From a checkpoint of a small class-conditioned image flow-matching model.
Model: arch unet, activation relu, widths [64, 128, 128].
Training: adam_atan2 at rate 0.0028, batches of 128.
Data: trained on telescope images of galaxies (Galaxy Zoo DECaLS), 22083 training examples, 100.3 epochs.
Rows from block 11, named by matrix and row number. Each number is 500 + 40 x the weight over its row's rms, rounded and kept within 0 to 999. All counts start at 0. Numbers have three digits each. After the name is the row's rms in percent of the matrix's.
# emb: conditioning projection (model.decb.0.1.emb.weight, 256x256), inputs 0-127
emb.6 099:458481482484519472545559493443539540592475500494490597452439478554526555481496491459525472442457514498498472541468490549481453482513491549589470516490510489469476578526527540462496496571519532481510451479498511501488487481416498486439483363539529465492475448509510510494506488482502550511483464459502510485482442526434531491509516482440505576492439517492504494452525531477494527476509
emb.7 195:500482499542459493536573486528533490508517495497450548511594496478520538489449498482622476500509430538455531530482475502546501574463494582505561466561532489486467557511592550488537520506493558485485487499535504557548486435595499529576508503534509512475536509513506467474529528488500463529542478485498501505563513485490498487597500515492519576555502481523531472478574567460566487486526
emb.8 190:480443517440456434491510454489642503560516429463523478448427474494496450474470513457488448439459484471480482523461443537485500485436512542461486477504510430439492504491475486431507560538511487468455465521489525468518496465496489525450442463459533439534511427494501544481484515493488558510473478440468440433468443456451433425475509403495484534494456536493478471426447498484544474508513
emb.9 111:478474489466498461528513486527410526503548483437516481462466422490503477485531524443496419426451519515494507523465468547626467481499461508419513514516532497495542465517484458469559476501500460472474478534489532512480542513552431483449442578568482434550502471516530484471570579437563529474536529444484440455511575435447456488504542576543473507486463495506499514490486485492533469457473
emb.10 064:486559509534503549517506567431317505528537526485547519538489542487475459522527476518534504502549474501551502542499473508468569519552476528493497474546497579504489482472503453572466452449512518519569489556501504571540484488568545492581529515557554516496541546557436522462548571495534457452516556495537502580540539519558486491607541609510432507540540474524494516499532470480506491506473
emb.11 067:506543527557549466536461489445309544463540475524560449451492535554541470476447503534524512426483489467509557495543527523496525496592566561488547517501554510475457442441517516511479499478566520483498408555469547538476510536494546465517455556501521474529479491518507483531472557506569521522500513510495465471435529467449487458528501540484511555504483511451467486500473518511545442503551
emb.12 054:448545514472480465450571506526484561490539551521504465498529490546461490558543521533459442435520489450463579505536470439668561451559527522566504538506524466540553540461515538524553429520456532463500539453508550534459510514540487460496482579527509554478481461545499467512469513460515537525486484443475531451520510490465565483554488519486517498528509539538485475486536515479547542459468
emb.13 055:476497548517529553493552493529469453501534550565479486565574554455449456514498544490476550487493428495467487460586473475404584511544505552494499479461544499491450523472485538549462491475557543505536486497536471560463463441485523502514582488452481510528439582554453474523443482572512477538529548488532567480456570603559513497500449465487538502437482517485445507494471497476444529551510
emb.14 077:479505489552505485514535560465616565520543552531506501521474494446517537501534600495486482535542541483468495482525493509552488518502514455526584455439498511498538556538504577477563589488493484479531410439502509503493500513452462456456537563508621498476527554437504481496529484542413523578516506500516511482535409503543517477570472495489553479546491482597549532495545534475540531458497
emb.15 056:568528476552457485551490494449457546427540487494536544562560535507464488568508506569495569486496522448553504550540490472465533460438543459469463493500552556550492514544529516495484607495556508501515477539466466527563467452501479478518521549471464488438493523566427439518509455520474439535510485547506556562496551476473527557535458461542501487495569499518458496547532481549458489525452
emb.16 060:489475527576502563491489501520548514503462538465447505481573515469541506478536549462546514519533532458513465462459505512561560484551525541496481519516538528477481472563495465503476541462494510556440599480453485466554506562551469535591554532481501495500537458480479533501484554507549497545483549489531470526525553517516557564565521489525478508573476548499488509470525550461485501494454
emb.17 058:501441518484484535511560434585507523538556549524465496489487420475495528458579579489509534503443549547507542508542483425607457456498482505526492547565466508486516560457557484528487525487572463520527507480493468465494537461588530525523506533519442469449529518521498439521495493434504450569514515457477484473491534486454509481516448525551561513489490463527507487542530561542500541518533
emb.18 052:467557486544492454526449483514584510473450511518449540524574525492512534551485572523470548556472465447476477449459491512623476536525529565495551541479527512524456518455468567559525601502552464553507456521451543459455462539507461509489456513474457519464481450522509461431501574521534476567474493445512495551468450497438550470455517478461588524452518520438452525552556508558474525465491
emb.19 073:502535547522500485516529534496272518416560520533531587523484483526460467501508468540438526469461526519424514531538521531454513456481466507481492481506517486510561483516479443468586385501498468524518552576456488503547520487454521497420481599505421502482501486560554448459574502461449518444473549524554521553471525483490459505507514576537494469460491502429493516478448488525455491488531
emb.20 062:514497511481457481477557473443377500617523570502529537474465458532453512475533547548579505440507520525511528492463546455490488532468482499489542488460533527522468508538452533456507475521576526517482386538474495477535519522527445547517486538490659526492460441529490485497479533463531442542466467525477455465526464527468518545564573531513521465545450455547466542538480496526535540429517
emb.21 073:490535475470457543474461571515506522492508551538506499486501543515457460492524518537495525544506525509494515526548555488462497547474553480490512442464515541571522467554456555508534489520524491518541468515541506417451480547462488496443545549452564523461493498500521550526500514521432480482455480491520522522463423543492546534493494419523543513513546474525519468498507484518468512523518
emb.22 056:514506516444443527512455487479524564546499501488438506535485461472523520556443514488538517578515551487539528527527468466506538512481521480490535536484450501527554511564544498486532447495458587497495527442452425545485507581538526523507538531528514499404452513510560497534501505462546460563469546571478521485487513664487538469518446421552488449581537485547502523576455477468510524460545
emb.23 059:449526522472528572531459504503529532490510487491528425489485458513500494518472504580535558561488525531540518452537580465421519493511573475512454538497515478482533454456513479574432474478470468530471485524443480477476426492421552537477522515479552563529466508497516576465454480541529529488513463517564571516458424568545520544509531482474461445461510506549446458566481518490513467487472
emb.24 054:539548514600448462545490566511565455518428481552459509502514459488488471504528510456504559460546543544443520487553559434434521491530570459460479532489492544564477512514453465485532532445516567558564511509505561456516462525520560532578452582444506467519488453467485533515487466567515433475449453468533556535541561597486528472478534583508527465485454470478542471552465535446544540495462
emb.25 194:452454504428520465501468457532443525528544435458525428452421480501512471471535540435482447454446508492503545510451437540629462515540464458513520535492506439426518477517560526458547541532490495458465512516494503514480534534478444468443432500552473444539491439497577498443526541455466500546535521440462449456521545468462523455481511532523570501500425509529499549445484503523455513455490
emb.26 106:497492496481493427486520479517616558515524444466545514433479434484525541465511576488479451466460517489466544534455486515641478521494465528489516478497513455431509551544518565469516546562500489478487500515544522496534528528519485504490465511484523450515483434483569538474498495472410540541518501485456402454507479437425482440530543452541528508487476544492480515488497525528507502455506
emb.27 129:463441535439489441514516460477478514478497471434520520421414487540513525483511515444433457454451515507447485507421427549496457489495440526476512503505503461470475529513485484488503448483482502479503441528493546498519566467441481536373482478492438454572489433514493532494509503445481521497492485462504416433494480483466523431469550496499485568508476518514495525477534531517556482472528
emb.28 083:485460522519447503506467457479467438540483457489454485512514493466484490453489501508515436506488472530555466500508522523370449504483471476467525474452471462472472461434492494450497540453508517487523385463464498479421428476438482491465464591465570477462478489530416448461472471502522529441485456503471447505464648462466448455535479495483461500466483472460541482468526532465518441472446
emb.29 071:536534495528469467471531551447532464480434531482528489483556477509432469553468473467498551473505438507499507462498534500445565513467527505425449496518499464535469457428524455527505625481456474494559422525495519513492441458608512505527546546463504537476463520518466479563534478476598490465503465528526503488485455410497430538460484548436439525490479446482466467545446467493533454484441
emb.30 075:445489548463510505555524468534443492455562456507492444516418479459545443500563551470422499527486466576410581571505487433534490494518495491528527483528577484485555528476506501508529499526519530447489568551534556561531548521517441545435462469587462486542512458482514509461521563458536484537519477526513524452515510451518532495506509477510561502418485507549506512483473506529532471473486
emb.31 050:495464510545572544460473546461468517558529479477472473536463582496520530474469491569525565463550571573497551541510482559430554572529577462516498479574517551596475569550438528522462519479533479534574527477479462567514446511528538481584540483565562540444541570573461497528535551584502489479475549571513541529483475511471545476545464486473537469527471525488521564524544533495506493512452
emb.32 057:509494487447506569486511483566492482502490567547477460456395470473543454509549574553442526517491514518563543509529475478510467517559538447571500475576444530474542426522533560531462531573567500501524507503501552538504506576409498515463467445442531528459490503479469456519423483541450501493473466529469539534495532570504536529517442378526499464585522482518574527461495522571443504556449
emb.33 118:489476513419487453507539451484516490523542441481516484429413448521527547480514532458463436438480490526495521514483478538506426481435444502488571513495486464477468537548540578477493517515497501477470501454542496523526548481480438495427483446553526487505504444479534489507551473453383560528554519464443470457529479470486548470531508500488537522521456536561508550457570581473543547460530
emb.34 063:491478522518493533445468535523543459488438570517463528534555500478494532518469543514511582509511520483520516503552575519367560464555533511517489516523499557585515491548450540499471542516459519482573530536512462445477449471495566442554581555445398564433499502527450458524454508521494519474470542565544517546450560584568464580514446452469490467490567517514521526480522516551462481544538
emb.35 212:514554468486521545526565537509378504482506534543473501525496510433467492533534488537498539534525454550401529539548538449506530554466518503484477518501533546553501522486492482552517390436487522560533545490434500532545510438562524500484536526569553529468463538548516446521493484535555438497515572535556540538525597544540462538496494693547491495590544442494463493535489543520507496518476
emb.36 051:457487501553520534476510523528474438528555513509515557500523525502544560562484468503451530548559503530452445458515515531407508568548487498469459521483446436546452533495436551513481565541500550497536530502553534537547472512428509489544565519559474455448571462454445545455509437479569570488527531516560485498502450441522519508486553526441437522550495506510507455490519530448493485507446
emb.37 143:438459497446509447510442489508560505465544472452542487471477465525525499442526557461452452475434566523540518469440451568543441456493445501473567487471443468448519537532515587469542521516521448472462523501571518492461556530446438484467444478531439483506497437459554540471521476454427532529539499484481482478526511430460552441513544400522509535450447525517552544487523505517530571420478
emb.38 058:569541450483494560532482491531414502529475475503459472566530575463498506552511526575514506568541461452510428474473495454444470492453507462552438506521447507563521504514454535551426496476554481533516456547518535539549511535538459542480571505525452487509542482496436522533547490536555456439493454542501535525524462502542489561468456490429501531444535455448499478570492484479494513538529
emb.39 118:507482505447529456530536464515530522503570480451513501456465440486535547460545519472461481468455504550491585514461477546554480527442436541544618523549518453464531590535588617487523512547534503463472504495509492590494530483550472511467453457555439467512504495524540534490515495440455555550570508448503485452562467468483508459547566508506539547537458519559515516474594559500581494456514
emb.40 101:479478464466511442450524489554647486542500430441522459421492457503518530491462490450495419488440552525503549448438441507517439540432427492527515478544482438473525482510537546428500483527489557429438491491534491486531512553533468502489479489477501435536521501450491535461513452455499519538491489472490492428483516456456546496524561396452541577565469521553522498479554496506510486460511
emb.41 151:500456496466453451457506476487690496475482472458477490449458479494515468499521535445488464453451581473490504499445448531491443505438468497516515468478501459459465529512478509480493597538497516470496479460551471416510509471454510514476483468416475460508528466486539529511486427486449537484501480450511513467502420474440508464466525257492502510459464546535515510453523542483547554460526
emb.42 073:466477487436549526476445443432679461456464492488494487509439518549496456481449426515447489511523538501519422550499522523408482510484441550452478519462488468513458515497466507464486613570513461495497487573531550504523563498460492494443481423479391447525468520520489563536463530481451564495486424513454532513503480537474526449512519431515444505475500484495471557439495452461526491499510
emb.43 100:495489519472538467507516482456680490458475495434541472454457475493517474444545505467447427454427567545528484485445497568472424517514411485459478561507498473453553503522435492486469507493468521459450503529526514500499515493480437538485496481481498485495510456499493540455537489459442469500530545500451499476485479463465508475479557283498499520538447523492470529462525478501473531443533
emb.44 123:478470508411481430534522433525537482510472432468510458439439499522521539461511518437457425428465498548469527536457442569526458499419444534511514471510541462435477539509485535476523449502507505460498441493523537487545572483502459559424438503518519454560530431513543517523526520420550461493526501433498437460548480497429498450477524454466519545521470511536505531440537545507514492465516
emb.45 061:472484430416521531490510562510565542485448535566516448516547512507463489561515491554538487498511487476438531516467521438420488560498488487483481455518467566538488475485489555519505474450474543476557461435472422531547450523614564512525571473466585533484544520485421493535532512558559540463476491562530547525527524541521456532484450524452524471482525479502548463501518511494498455476463
emb.46 101:466470556488568457493565472481573489485461476480526524475473521557530438449536500482487433434424493578549465557487497577464455491519475569478473551485561497457502480485485479489489509512458527472461486542481530539571518484500516543492456405520489466529550476571484492469528579458631564482505540481492483484501545503465503455511574494508512554549472490506454554468523474498512470479522
emb.47 103:523474521467478455508516480472543513535496473487493595489463457546505447482485509482494504488517465469479462565454463551477473463446521532461473483497509440452514552472452479441499577561544522436509496472522518470525474400448495489436449625440509477519500444507503479473511500518464588489469454465483438483464464476442450470433472347473477467508487515507481451489467578498520492461501
emb.48 109:496534507514532556473503557518364505531484549532498475549567490501505513528490509527518516544540494544512486460537524483430478524504476481508492487520496552540465471508518502566482304437489542571491456481461461537525494498470526518520535476541530532454520540522464456523493508472537458460489515566504631556531531530586518586501512614466482466490516496501499504559522483484471532497514
emb.49 054:479548508638532530528500463494530507542535577506482526510588473548527522487514503456571476509549523492447562519472520514484572508479471489547516493553561484522564557554507495487506524459486506563509478548452510506530485486494503483594524447515413575464558546481514517521509478520533422504543490507519458521554558561501476543573463443470525545466468437451540511472545490467483570549535
emb.50 059:470460528511481526488509491543493470446545489494534540536489511479516516472531466445472465546506548508544452560530447509424466565552455563486494522512559486474460482547518558547529618471549504556477477492505468459451538478534510456544530468548581551548556514514520547499534478524504556536481550531551492524472507413454556514523564433530457452465547534451538489482556479548508474539457
emb.51 051:494476548522544574472553545448438463474438517461498527503535497521557520525550445541466548516526502490461522480570465482381503484415500488552562515496451468514546483561557525452557504478546462536461435569468556529525497511542482466496478536497407472559507453518552559491485510478530551534446495510452494554494468560499527547560486492451495528454560505498462472535536494529463532449460
emb.52 094:504471509468491484543565479499325544423553535477490486474521460533466449476481474473526532452508441473481522529472483517475532520507547564467522492480596517483557503450508458495541414526520453482481514530500504507550494508547506541452464606491428507549465460577514494511490575490720495543542509468467463519521562456520481459527513477503506502479527461483518524505482469496505445499480
emb.53 160:494462488474478475489470470481626477497458484478480502459470497511502568485498508457451483473492533478491519465478455562470462487497478510513536487449475463476480603550484551473467612565520467468490437476568502424495528453440481493454471380424455491508538453436483501528478466493346502488472445483508546491518363476456540462513506300472528510497464520540505520451559555496520527468535
emb.54 067:563478532518499533550575536479305478505478510519487534540553478520529540543457514492519507526494486537565493550502528446435584536454572529537508561455566497536494530516448476488549511450528447485552510533453551496517486490491492495522530597563494591498532511546498490525538550504467505509517500498484590511491471453525459565549499540483494489481541449477521466546519476490517445479534
emb.55 053:520444531554554478521506464541469551468467456516454619495534523475497505442460494544576548551449481537466455446528460495544529545471467480550569514454527534480487512560520509552527478452523477454539608474495514532509495524593495480595469468497516458505558513475453484476537466493458543528506453444458560456484470485445461560498509503557503515538435502491562536461489454484524505517554
emb.56 097:507448539477511424498521500513577512479530469479534544472511442505487546488510548449485423479421533572495546539493483589551435572467465523512574505471479458462450569502582549488447525512520481464460389489533501522471530455499472536551437398492578487547557455494493485527512489447463492519547532470515452488582418466453535439566540501491553502593515509515498544514517542480523489418489
emb.57 131:446469552444492476530540483547488511496532472450538483472484399538528533459526533453495443474439494521511547510463473512625427499504428520500558506527509453484484535515558578459536468521479530464436500494519521485527564516554450533515467588558521478527519465521562541443530483451401489520535546476447404467513529470445481475558529492488513558522458514525487531487540531498528508439506
emb.58 135:566515464474505519465465516489570515518524551537543412519438541452512491546501507545442537523516546470522556470525525521488514517465505445530522490481458559523487483503506551556537443503489475515531379503504466469484467461479549506415544602442497516490478509452525543547480479533473488511483481535521546533506450564511489542443463516499503451531524507530486548540510485497458527524476
emb.59 060:480534453456514518533496523561598488541532567545518433555499518485489540502538499565499561538496574514580504528501478497492460584481506476494509475586469555559554494546479496492500465499537533568557505461489463503551456469528498543495502475512510484455473511462473537513483526543536498480505517525550510563529462542515587471463520382497578482509474534563562517512515489513519544559505
emb.60 070:536510471508495477453536520550663480501524497500469487462521511536536504516482488488518548488502522488546553543531491565429465493501491539512499535476519539487550524513544557510530690497501491521493539452557508467518446556508474544523473561500634468532489438510477500539553490496379546527555463518520466522485406465471541516550521382535472487490485491486520456476544534494513528496508
emb.61 270:443457518485532441503496453544462514512534446441530485459510423518495504427524517461569453454455502522530524521447435523589435491523447507505521524509511445444524468494528508444495468504493486438439551528476524522471556531510437483542432448543499438549480439512543504434534515449488500531532524441437419459523532453458506437520527505535507504501434515500491545434487488528496515437503
emb.62 196:502505508402563511474473515456512507492480494496512400499441535509491432504500490520365522499518567462513524502524520539412509484535494449518429527468464510520511457511415458539505496501461515526523477544509467456488481522491537471401525460458475528493493499454495488503510536522541495458467499519515508502449506492523518502416475495566463435508501532475514546506447463507442490505505
emb.63 364:433445511496530444494499447543516534490527447445517537450503451518509519450531534442546446446440521524496529506439451525559438514524448516514532518525500446442518527515540534434525495510513503435450560506536530540500544538538446511534449421545457442540503446509540514439539508438443498546542529433440444437540515457441531450541541484525540521512443528517523527439521524521522537451508
emb.64 104:503504529499519463555590530482249494505521490473528533495495475507501577491471450469497470503512457546511536570472459549500496535461485523491547530503563483517525505478563487500487459517527495462502484507481553618538512473512461489466494637571517512496527491585514429516584512501506509487558567468483473469543534469506532510588513584485491543525476450467485539521538505501515451465528
emb.65 076:473460488493508444511442527494481516504511503485554500500532483530528491476501447500554492490451495502520555509489487552500526531519482532472495568576456499535512445484572436526466561513520551463464481530486512585486557460569491516534507423618460517521530482490493463443533556443501504464548576529485471471565534497463558523610516549533506524606464530522465531460553486497542455451518
emb.66 056:448497479532491561560497544482396555544502563486513458502557462544479522452579575481458478555478498473476519475468507527461503500559472500587513537570472507498540535488511494521525438533464458564524534559471571522467529488452482482467512446514548537484550550473555537519476539447545532497518536478473510478538468589476489573521547494477569483554550560544503543503579527561461466456464
emb.67 077:458463551444571481557543471479335525520530537454513468470501489569486522426521514459478457514447513557481575549489492549476496513514493551524546508533518498500534498436576498479537442509547536511437517559463526552545516509548448538489527558563492505508514514506489439416541550509538509552538542499486527475547593491446508485491555569466468537521463477461449552472529488480484522530513
emb.68 110:489423492472485456505557444543541484470495460442499497418423510575512493491546516433490450420473483490454425533417427626534438523494463514448466491521558471462495492505481496457490471508481517435476516527491529512553535484489468573486456484533460452559506446541503558456514516434478513431492536452498420446517539454461509418522555478455473555460435525511525555434518524518520475472501
emb.69 066:542521494419517518488568499523317473469516493484579456487476451524508570506557536497514461444439552511545526546549524475566506569442454484471557567545518494483553519516532532482536456498467482509536477554463514539488585460602496577460511566584479525489544463509481461509507468471560497475587493476518521474579544430481545517587485512466544473486516544571486526541587503468482526466505
emb.70 065:471470465526503523507518509557523516541530563490468483465581498474475524454484571561510480455545497548476498514500500448606529475554530532557534467478540535517525481523482491487473469497562544543504556514535505556557528490546476499544549519543638525508501491463517501525484480454524485574494551483537407502494497547526513474532501455500533487603496512512572533567485566542529480515486
emb.71 141:440486501456523468520513454466422464474484466463539501444457481507498494451518468480487474447460526548538483489473458532467436439542411507488506562469516473476469491505443461452507418461455465480437475545488543574514541512438455534443444421591504488550538446501482526433530532451545428496499506485486480482556560476488509475516580589514468520469472525527465581470516481497509482454530
emb.72 172:485514492522505479509530498587461581505557480498503498488517483499541487459535588502540476522478505516504575508478506525571515599518504514538570499558517483476563545541576590508549483532510595491475529500567499522525516542555461535527480532495502500502537478499547506485540513501455506567547481491475478504524513519488539489516472418555606500531487554559552490489552556558482565487491
emb.73 067:449510512491540473487560542550386488560546566534497480504508449494488524519456460509503489567541519555432547481543521524471511536488496505522462569544545549525495528535566490471545398622501498542464554466456536534566518521558495514483514492476506499539500504507497464446532541530508508465502520534540521538495508590491474513502458569548462477508537478468446480512479561544497535508531
emb.74 191:475497535517494493559590500515372525507515502484500610487475466460553533483537550491467505496503468538388555551496477486556473488366492567467521473466541493500531595536492515507542412482508463478490503449540549543587534396460452540472501454547496506511546503559528483505499433486432483558534477520482516513520505496494434506509538558561500564485481473538466502501530595510613524494539
emb.75 058:443537533533526494465511535499648497465504496551557479545491526542458507484492474465569552494487549466481463510508532511466504491549507447460552496479547520566515523460474503563539574563470452547546516535574553485539471532485464528552519560547514521444558500448532460472474491491511565566549554470521501467516514490465576553528562419544544541548539548516504532522464483547489476455518
emb.76 083:520538484484487535477525536526545592465586537522548584496553474519528550486517534518532474525480497494520550489541474490525473535488501519544586492529517508501576594566585617493537487499563499480463582447548510571526525517516482502513517473520455499468546507464562512537502426471430497550541557486533506545544452508498573527536518434524596486559542535528547482527570536517530514467567
emb.77 121:493460505473472496564582506542433559488547485437486591476464425513531540497510548460508492489502481516443568557500460503576490501488483543515562504545551465456537551528550577503563484536539505455492530507505532591523556468502431549522486527575442487547555459549551493475528544456532548557558532476470436462550470462458479469561531464502515554498465481557455514467546546539572527482535
emb.78 101:474508503451480488531527482536474496541536519504552578452502418535524575456541522465508446473505518546514532476484510550592467526507459505529591501531489476487510560552528559488527496512490532485475536476522489562522551447519428551519475428600504480532560494510591528469534434494452501524552542518501513501594439460500525472562535466526536512515481488546552556489600566489564534434493
emb.79 050:478546579465552451505457485546510466557442487499458504473548465487545472463490561560488480524455564506554545568480439559482463525500464493461509528551496582480541536498566483530455629555538563456548531564500497572513433468519495502471506526460524537451570518451465520554551555551578481485459556495463545459524489548523529503578569530530557534512522451481517498568524482554515514561517
emb.80 134:475429489423480449499484467488556516498524437467502461466408503538506501466543551443460469465450572493509497475447443587513469523521454510479514483482487461430474518497504521455541517541529489428486493561526525437500540494469502546461437488469406455541554428487523494479487525438449524514483454439481484450506464413439528451482549393494507496453471519495525536450522517480533553470550
emb.81 162:463437502417495446504483448476570490515500431447536429438417466515508489483474537442473448424427534486477524488426458554547437466469451501495514496480535446433497503496466495448489560542477466432456511494508529498532546537466464497468433512502426429543479432495515522466498500453430498515480478450463442415519465436426499449487527448502493542480449505496506527434551529484530533444513
emb.82 068:531495540563473507550490532544440531527503556472510529559594533509510475531498532557615539542495469503489558477559477411537544492538503568512455536546514529507473492538554511486516582537507563531528520541557541520548449538550528533610482519521513486456530513498498528491492558473532549509491469480510532476480507543533524564554499489521598503485471503482477434546525471538514554557510
emb.83 143:489499512450499494416491483499693520459504482472491449498478486508499528478488530499459494498473549434525499473501474542554495514474498485499508474516469481489516550570508546476494568483499491483497510443544436429512504541458483501466487493376476481494496506458512526490529419491365512491483479465470500480498397459477496467442491226528498517522496547539529488483557519518516565493506
emb.84 054:465518437403537573450435566493518458469504477512524454472453519521493537507530464523534476540494471514479517551519452520493561516500454490532534516550503481522457505533487527483458478496469531565465405486525548468468446506441521557393554476464541481498487493543546479545527466535505499484490519459520553537499455517520558516550542526550479457528508507544494555541571540457496472513519
emb.85 095:541498487490479504546496497518527501464468467480473544561521542483476500498461472471469519493528448495452536511480474489438533572450512479413513503387549486561525502445487456551524604455545395490527499531479526566510495496572505508514485574500491502526570470511485532508580536525564473460480523504510488512562528404543479482538469562497552529496493466528408469544526542498548469550457
emb.86 070:471467517525475478534512557492392506550609528509563471512524465501537515472521559496493502538484570481493556478476556510586541484491498532484557548523516487527504560537541559538571394525548554471513556470523469500529531470436513475480480553535449524475471510493573491485523510485455493496533481551534535495490520538527490503562488489533562446530531540560490554466536532490488523521553
emb.87 064:498470520563478477560524499500470540580486516495499593504552446470501507501480469537568450455518456514484495523474492478603504497528510550478517533502477474460541498529523523509542531502507525519517590526511574557499473513585454499592498513579678498452488511555459451473546536546562518554502541495513411465519488510495481460541526540537570518560493463493549480495544532524497503530519
emb.88 186:552510448580485549447447514478535519508480544522474516548556520461456468521467485519498533556543552415521544455532539429507539505483549418499434448478453513528523492483487463520486509496510462532539470446509438416462467492459536437523514553418505538433461546436487472529492441523452497531460491519526543533447450508525493532417440531531494425477525504459559470537447492496438537551455
emb.89 099:530496513605467492515523507443637520503442505518504501489529535538524555500488476540561512539494461499575434480507502517440514541476533505515545469453484524544474514495525497521494547495487463527542383492532464461509479477459559545470518528423544543460487553449477569509486426492440514495489489532529493537504433486508523553543490457510467521492535504539559464506536530486519507546493
emb.90 081:576552474590465552469448490431546461447458509500454521495516518472446515544478515561485519534521507497510417483496544488470527478466535440453523481477493560497485500522490526506457489522491495521535441472553450450460467531448515503519523570432414557490531565494455533517532462560509510505475442514565584507485465469568483570472500481468557465482552487518500501497467513472453482530468
emb.91 107:508461517440521429515508445516485492460508469472560466419428492540472529471492459471493431440455461542526525478438453591573495525518488531497524539537570471463492511492516510483503538514491478433453478507469492473538569471485453545459463477539410421552511439528508481484458523481555512456525517488472533445508544456424534446454559464449490531508464500528465501459526482509568505466530
emb.92 060:570504463496505494483480532465495463521508514505557483584483525458490495484470516516513583571535559502545486550550503526398565579520487528484584507503567568598554559456488462578477537513466455499503492551521562482561469499552491497531508512515505559536473549512509535579522544518560524521558484539537534580487450484575505550544546509560500498558535474490515507537490568453541482498540
emb.93 098:468449498414496445504510440513552514541495448457517483493427492555491497476476475441447459496452513525469506524457475622483480496491454499492525484498540427448498531538505483424445574588491499447510485503523484482513539477440520513440463534520545488538480423481470472490540515490459559441527532456508426418533518432489491491486497454518529482516430501484497503475529538504530477488479
emb.94 122:490466490471491428494460471558450501576555485459516472481519454506499523471560541438524450435478537526556500494458451461638437486505461488477518506508484491483462508521484536490521479526525500473481544516473501549476533516475464523515449451595529478505508441485582518464537507423562474517538539482461454479560517399471487439554520488515504477452464513565518559478508512526455527429534
emb.95 082:442507503471484450521559457547564505612527473530493487489461486481540522477529537511535456510478430494537506488521476543532450496488445511532522524538551503454517486513522489493523498493526538504459559521532542544469519482528456544542439380572582512490494512536534519440545570458543501548503517449486386520497503489483464523563572618525489485541498480508469498450491502513504482465531
emb.96 058:540469521542485464569509510545490498526529495512558577466567456510509539555492435489495525550532535484423538505544490527403487460515450483509488532521489492502492531532456511534559479499504541543539535559478490533564509532479489548558490523602453473551500537464536513509443484522518458450567554484565589512501544553506451560539475574529490462469530509461477475472468457531493458471544
emb.97 069:517523513509533543562575553505374532547528491559557593533554554548476473506501463531508531514561481538525532550527490515484480531454484551487562517531528534535475585473539491535471538490530501512488426516535568521487488467590550551505566517532458532532564506556497466498483501539492553460537487548514509514509502585556483507559554527486496523532527505506468482523494504501530467489532
emb.98 057:517566535405544493514513574503475485485532466533482518474508568546461438480554574487542570498537468555502605495497507506495487591503475519475465488481449556524532490477565458500516527527466565466508476546486521465513475556518458555423535510553464536476467535548517428555455489477460591508457523484522519479551431488486474544553538489515540504504501535576477535485476539551456474550510
emb.99 062:464511488509467461545556515577381552487581530505464556476449478475563530454539503453460453522518510562501539483480546431596456501533545498502555520525554481530534476504573555482552566518498578470493538483554493556482459513566499533569496482512517501470507506487482475525515476455528502526550565513524472458510505468535492514547511476523494489572509470552493471551511528545518514485548
emb.100 055:430564554520481545481492541508385568442537488500498531490445516492459474461524490507550514524465533475468558507558497540504506492482541546506540471458581547534568512556521489554563492456492481521523546592512537554551501472548531464528465565490423493546477480576477511442567591499527464513548554518530478502533521596512508461474495612479554572504542510519504495527512548531480464503462
emb.101 051:452532515483545530479465569508447528561444530485532452488473464442513571509539458521527485471546538507544455467482467487434498540480473534528479494495492475465472441494533558577552451424467465524484511543449528491560445521511506517545529509520520564492466547512459498506471515575566482476453573465558577532564459584451476507551463433506442486472544521514526475485505537447514565516503
emb.102 089:492472464453520432480505441461713518443521477489461503475453535528531508502509508500495481500492506481481469466485453554517482481444507476493510462506448466487518538542473502485541606534495512486509522474542505448498554451500491524506453452433490471540492464471512564469524443451313537499481489463520474494477382449494472474494527354523492549485459492494544534450500530512538538486529
emb.103 096:516559500569506512526528554527327516500528506510449598531561532519532501505478520495586551557553408507469519559540517402519523472532540528501532482512554520558503536511512474546514441561548514513500593523470525520524511470538490527573565611508503539455470534537532519532483515530570556535522526549531571503494550518548478532496500557555518543481494455511516438517490527507504496537522
emb.104 049:545464466525522484504492584546569525480481584493480524453532513565537542491486482482534562532512540536516518482539467441400555454493475542444479479532544466486473563510493505453521611516491524469520604466471469541507498536511551443428515527467522571467455497515525458441501522572532492514496495537461506542520480532516553456481497540518508536570540444562545449470507490546486536515527
emb.105 108:552530494500502511472517528499517506509522494460458589493523500496450500523455498443480437447474411484542485520466497509431555531482487486434485470473546487519544458436489463507541602435538497502495514493504507471508480451469537484470511572507578545487527478520491468539525486504613491512482499524518466488461606414457427502511497531548497492495504505436552488488445516489465467504482
emb.106 233:440451518444527443493511460527475530486573445443541474458451427472522491452549562441488462443441555521475552506456460507614446481496428479527540524494522452444529509536495533457552502490471475459447534518538519529496567525485428519476445424534452452546517460500579534463510505454438492532554503464446454445507503432456525466497517490536534510458434556541514525465536527532502532427506
emb.107 063:454548505501509451510558524485560506487550557473476444477469552542517523494574581543522516475537488474547538549481496555533459482521474455512532556503549473551537551492542481477541540432552566492542599479535534469479489493509490525425557457539601565481524540561538473549546487452504487506579550532526495504527501470540515549548510465513535468554502529511549559530526514560513552524516
emb.108 109:448469519455492448533496458539389529451526445438501482472441487513502509450515502475478456438469500551521493530490444516598448497474465520430507517548549499504486488449559511454477420468506599472473506499540525517535554500515478551449488554527416494527493482515521489437525510445531486504499510462451442480513610429490465486489509766487548499470498481480446480484537517526524519481505
emb.109 195:495499510518515511534504530536425525513560497498494536512513508503497451519527526515523517496524433539545565553526520483555552533570538538503498523528555526521512429476547491519538420503511561529492547570454529538491488553568493515524523702535535508482482525559538482477550608542616534552543586527503433502505605509521467507511482658530565487535501485511453469499448427515476463539486
emb.110 078:474444519455514448509517502495463501445508457458567520492435488544465568490517514500500458420455494508508534546417437548549427504489461498504544505498493426503500532534458527434467537477511483456437469534530528511523553508508442544489497460574541448550479444478511483500490524428415450473552559491467453499558474495475526436533511607520477519535465551534479587487516544512486515470522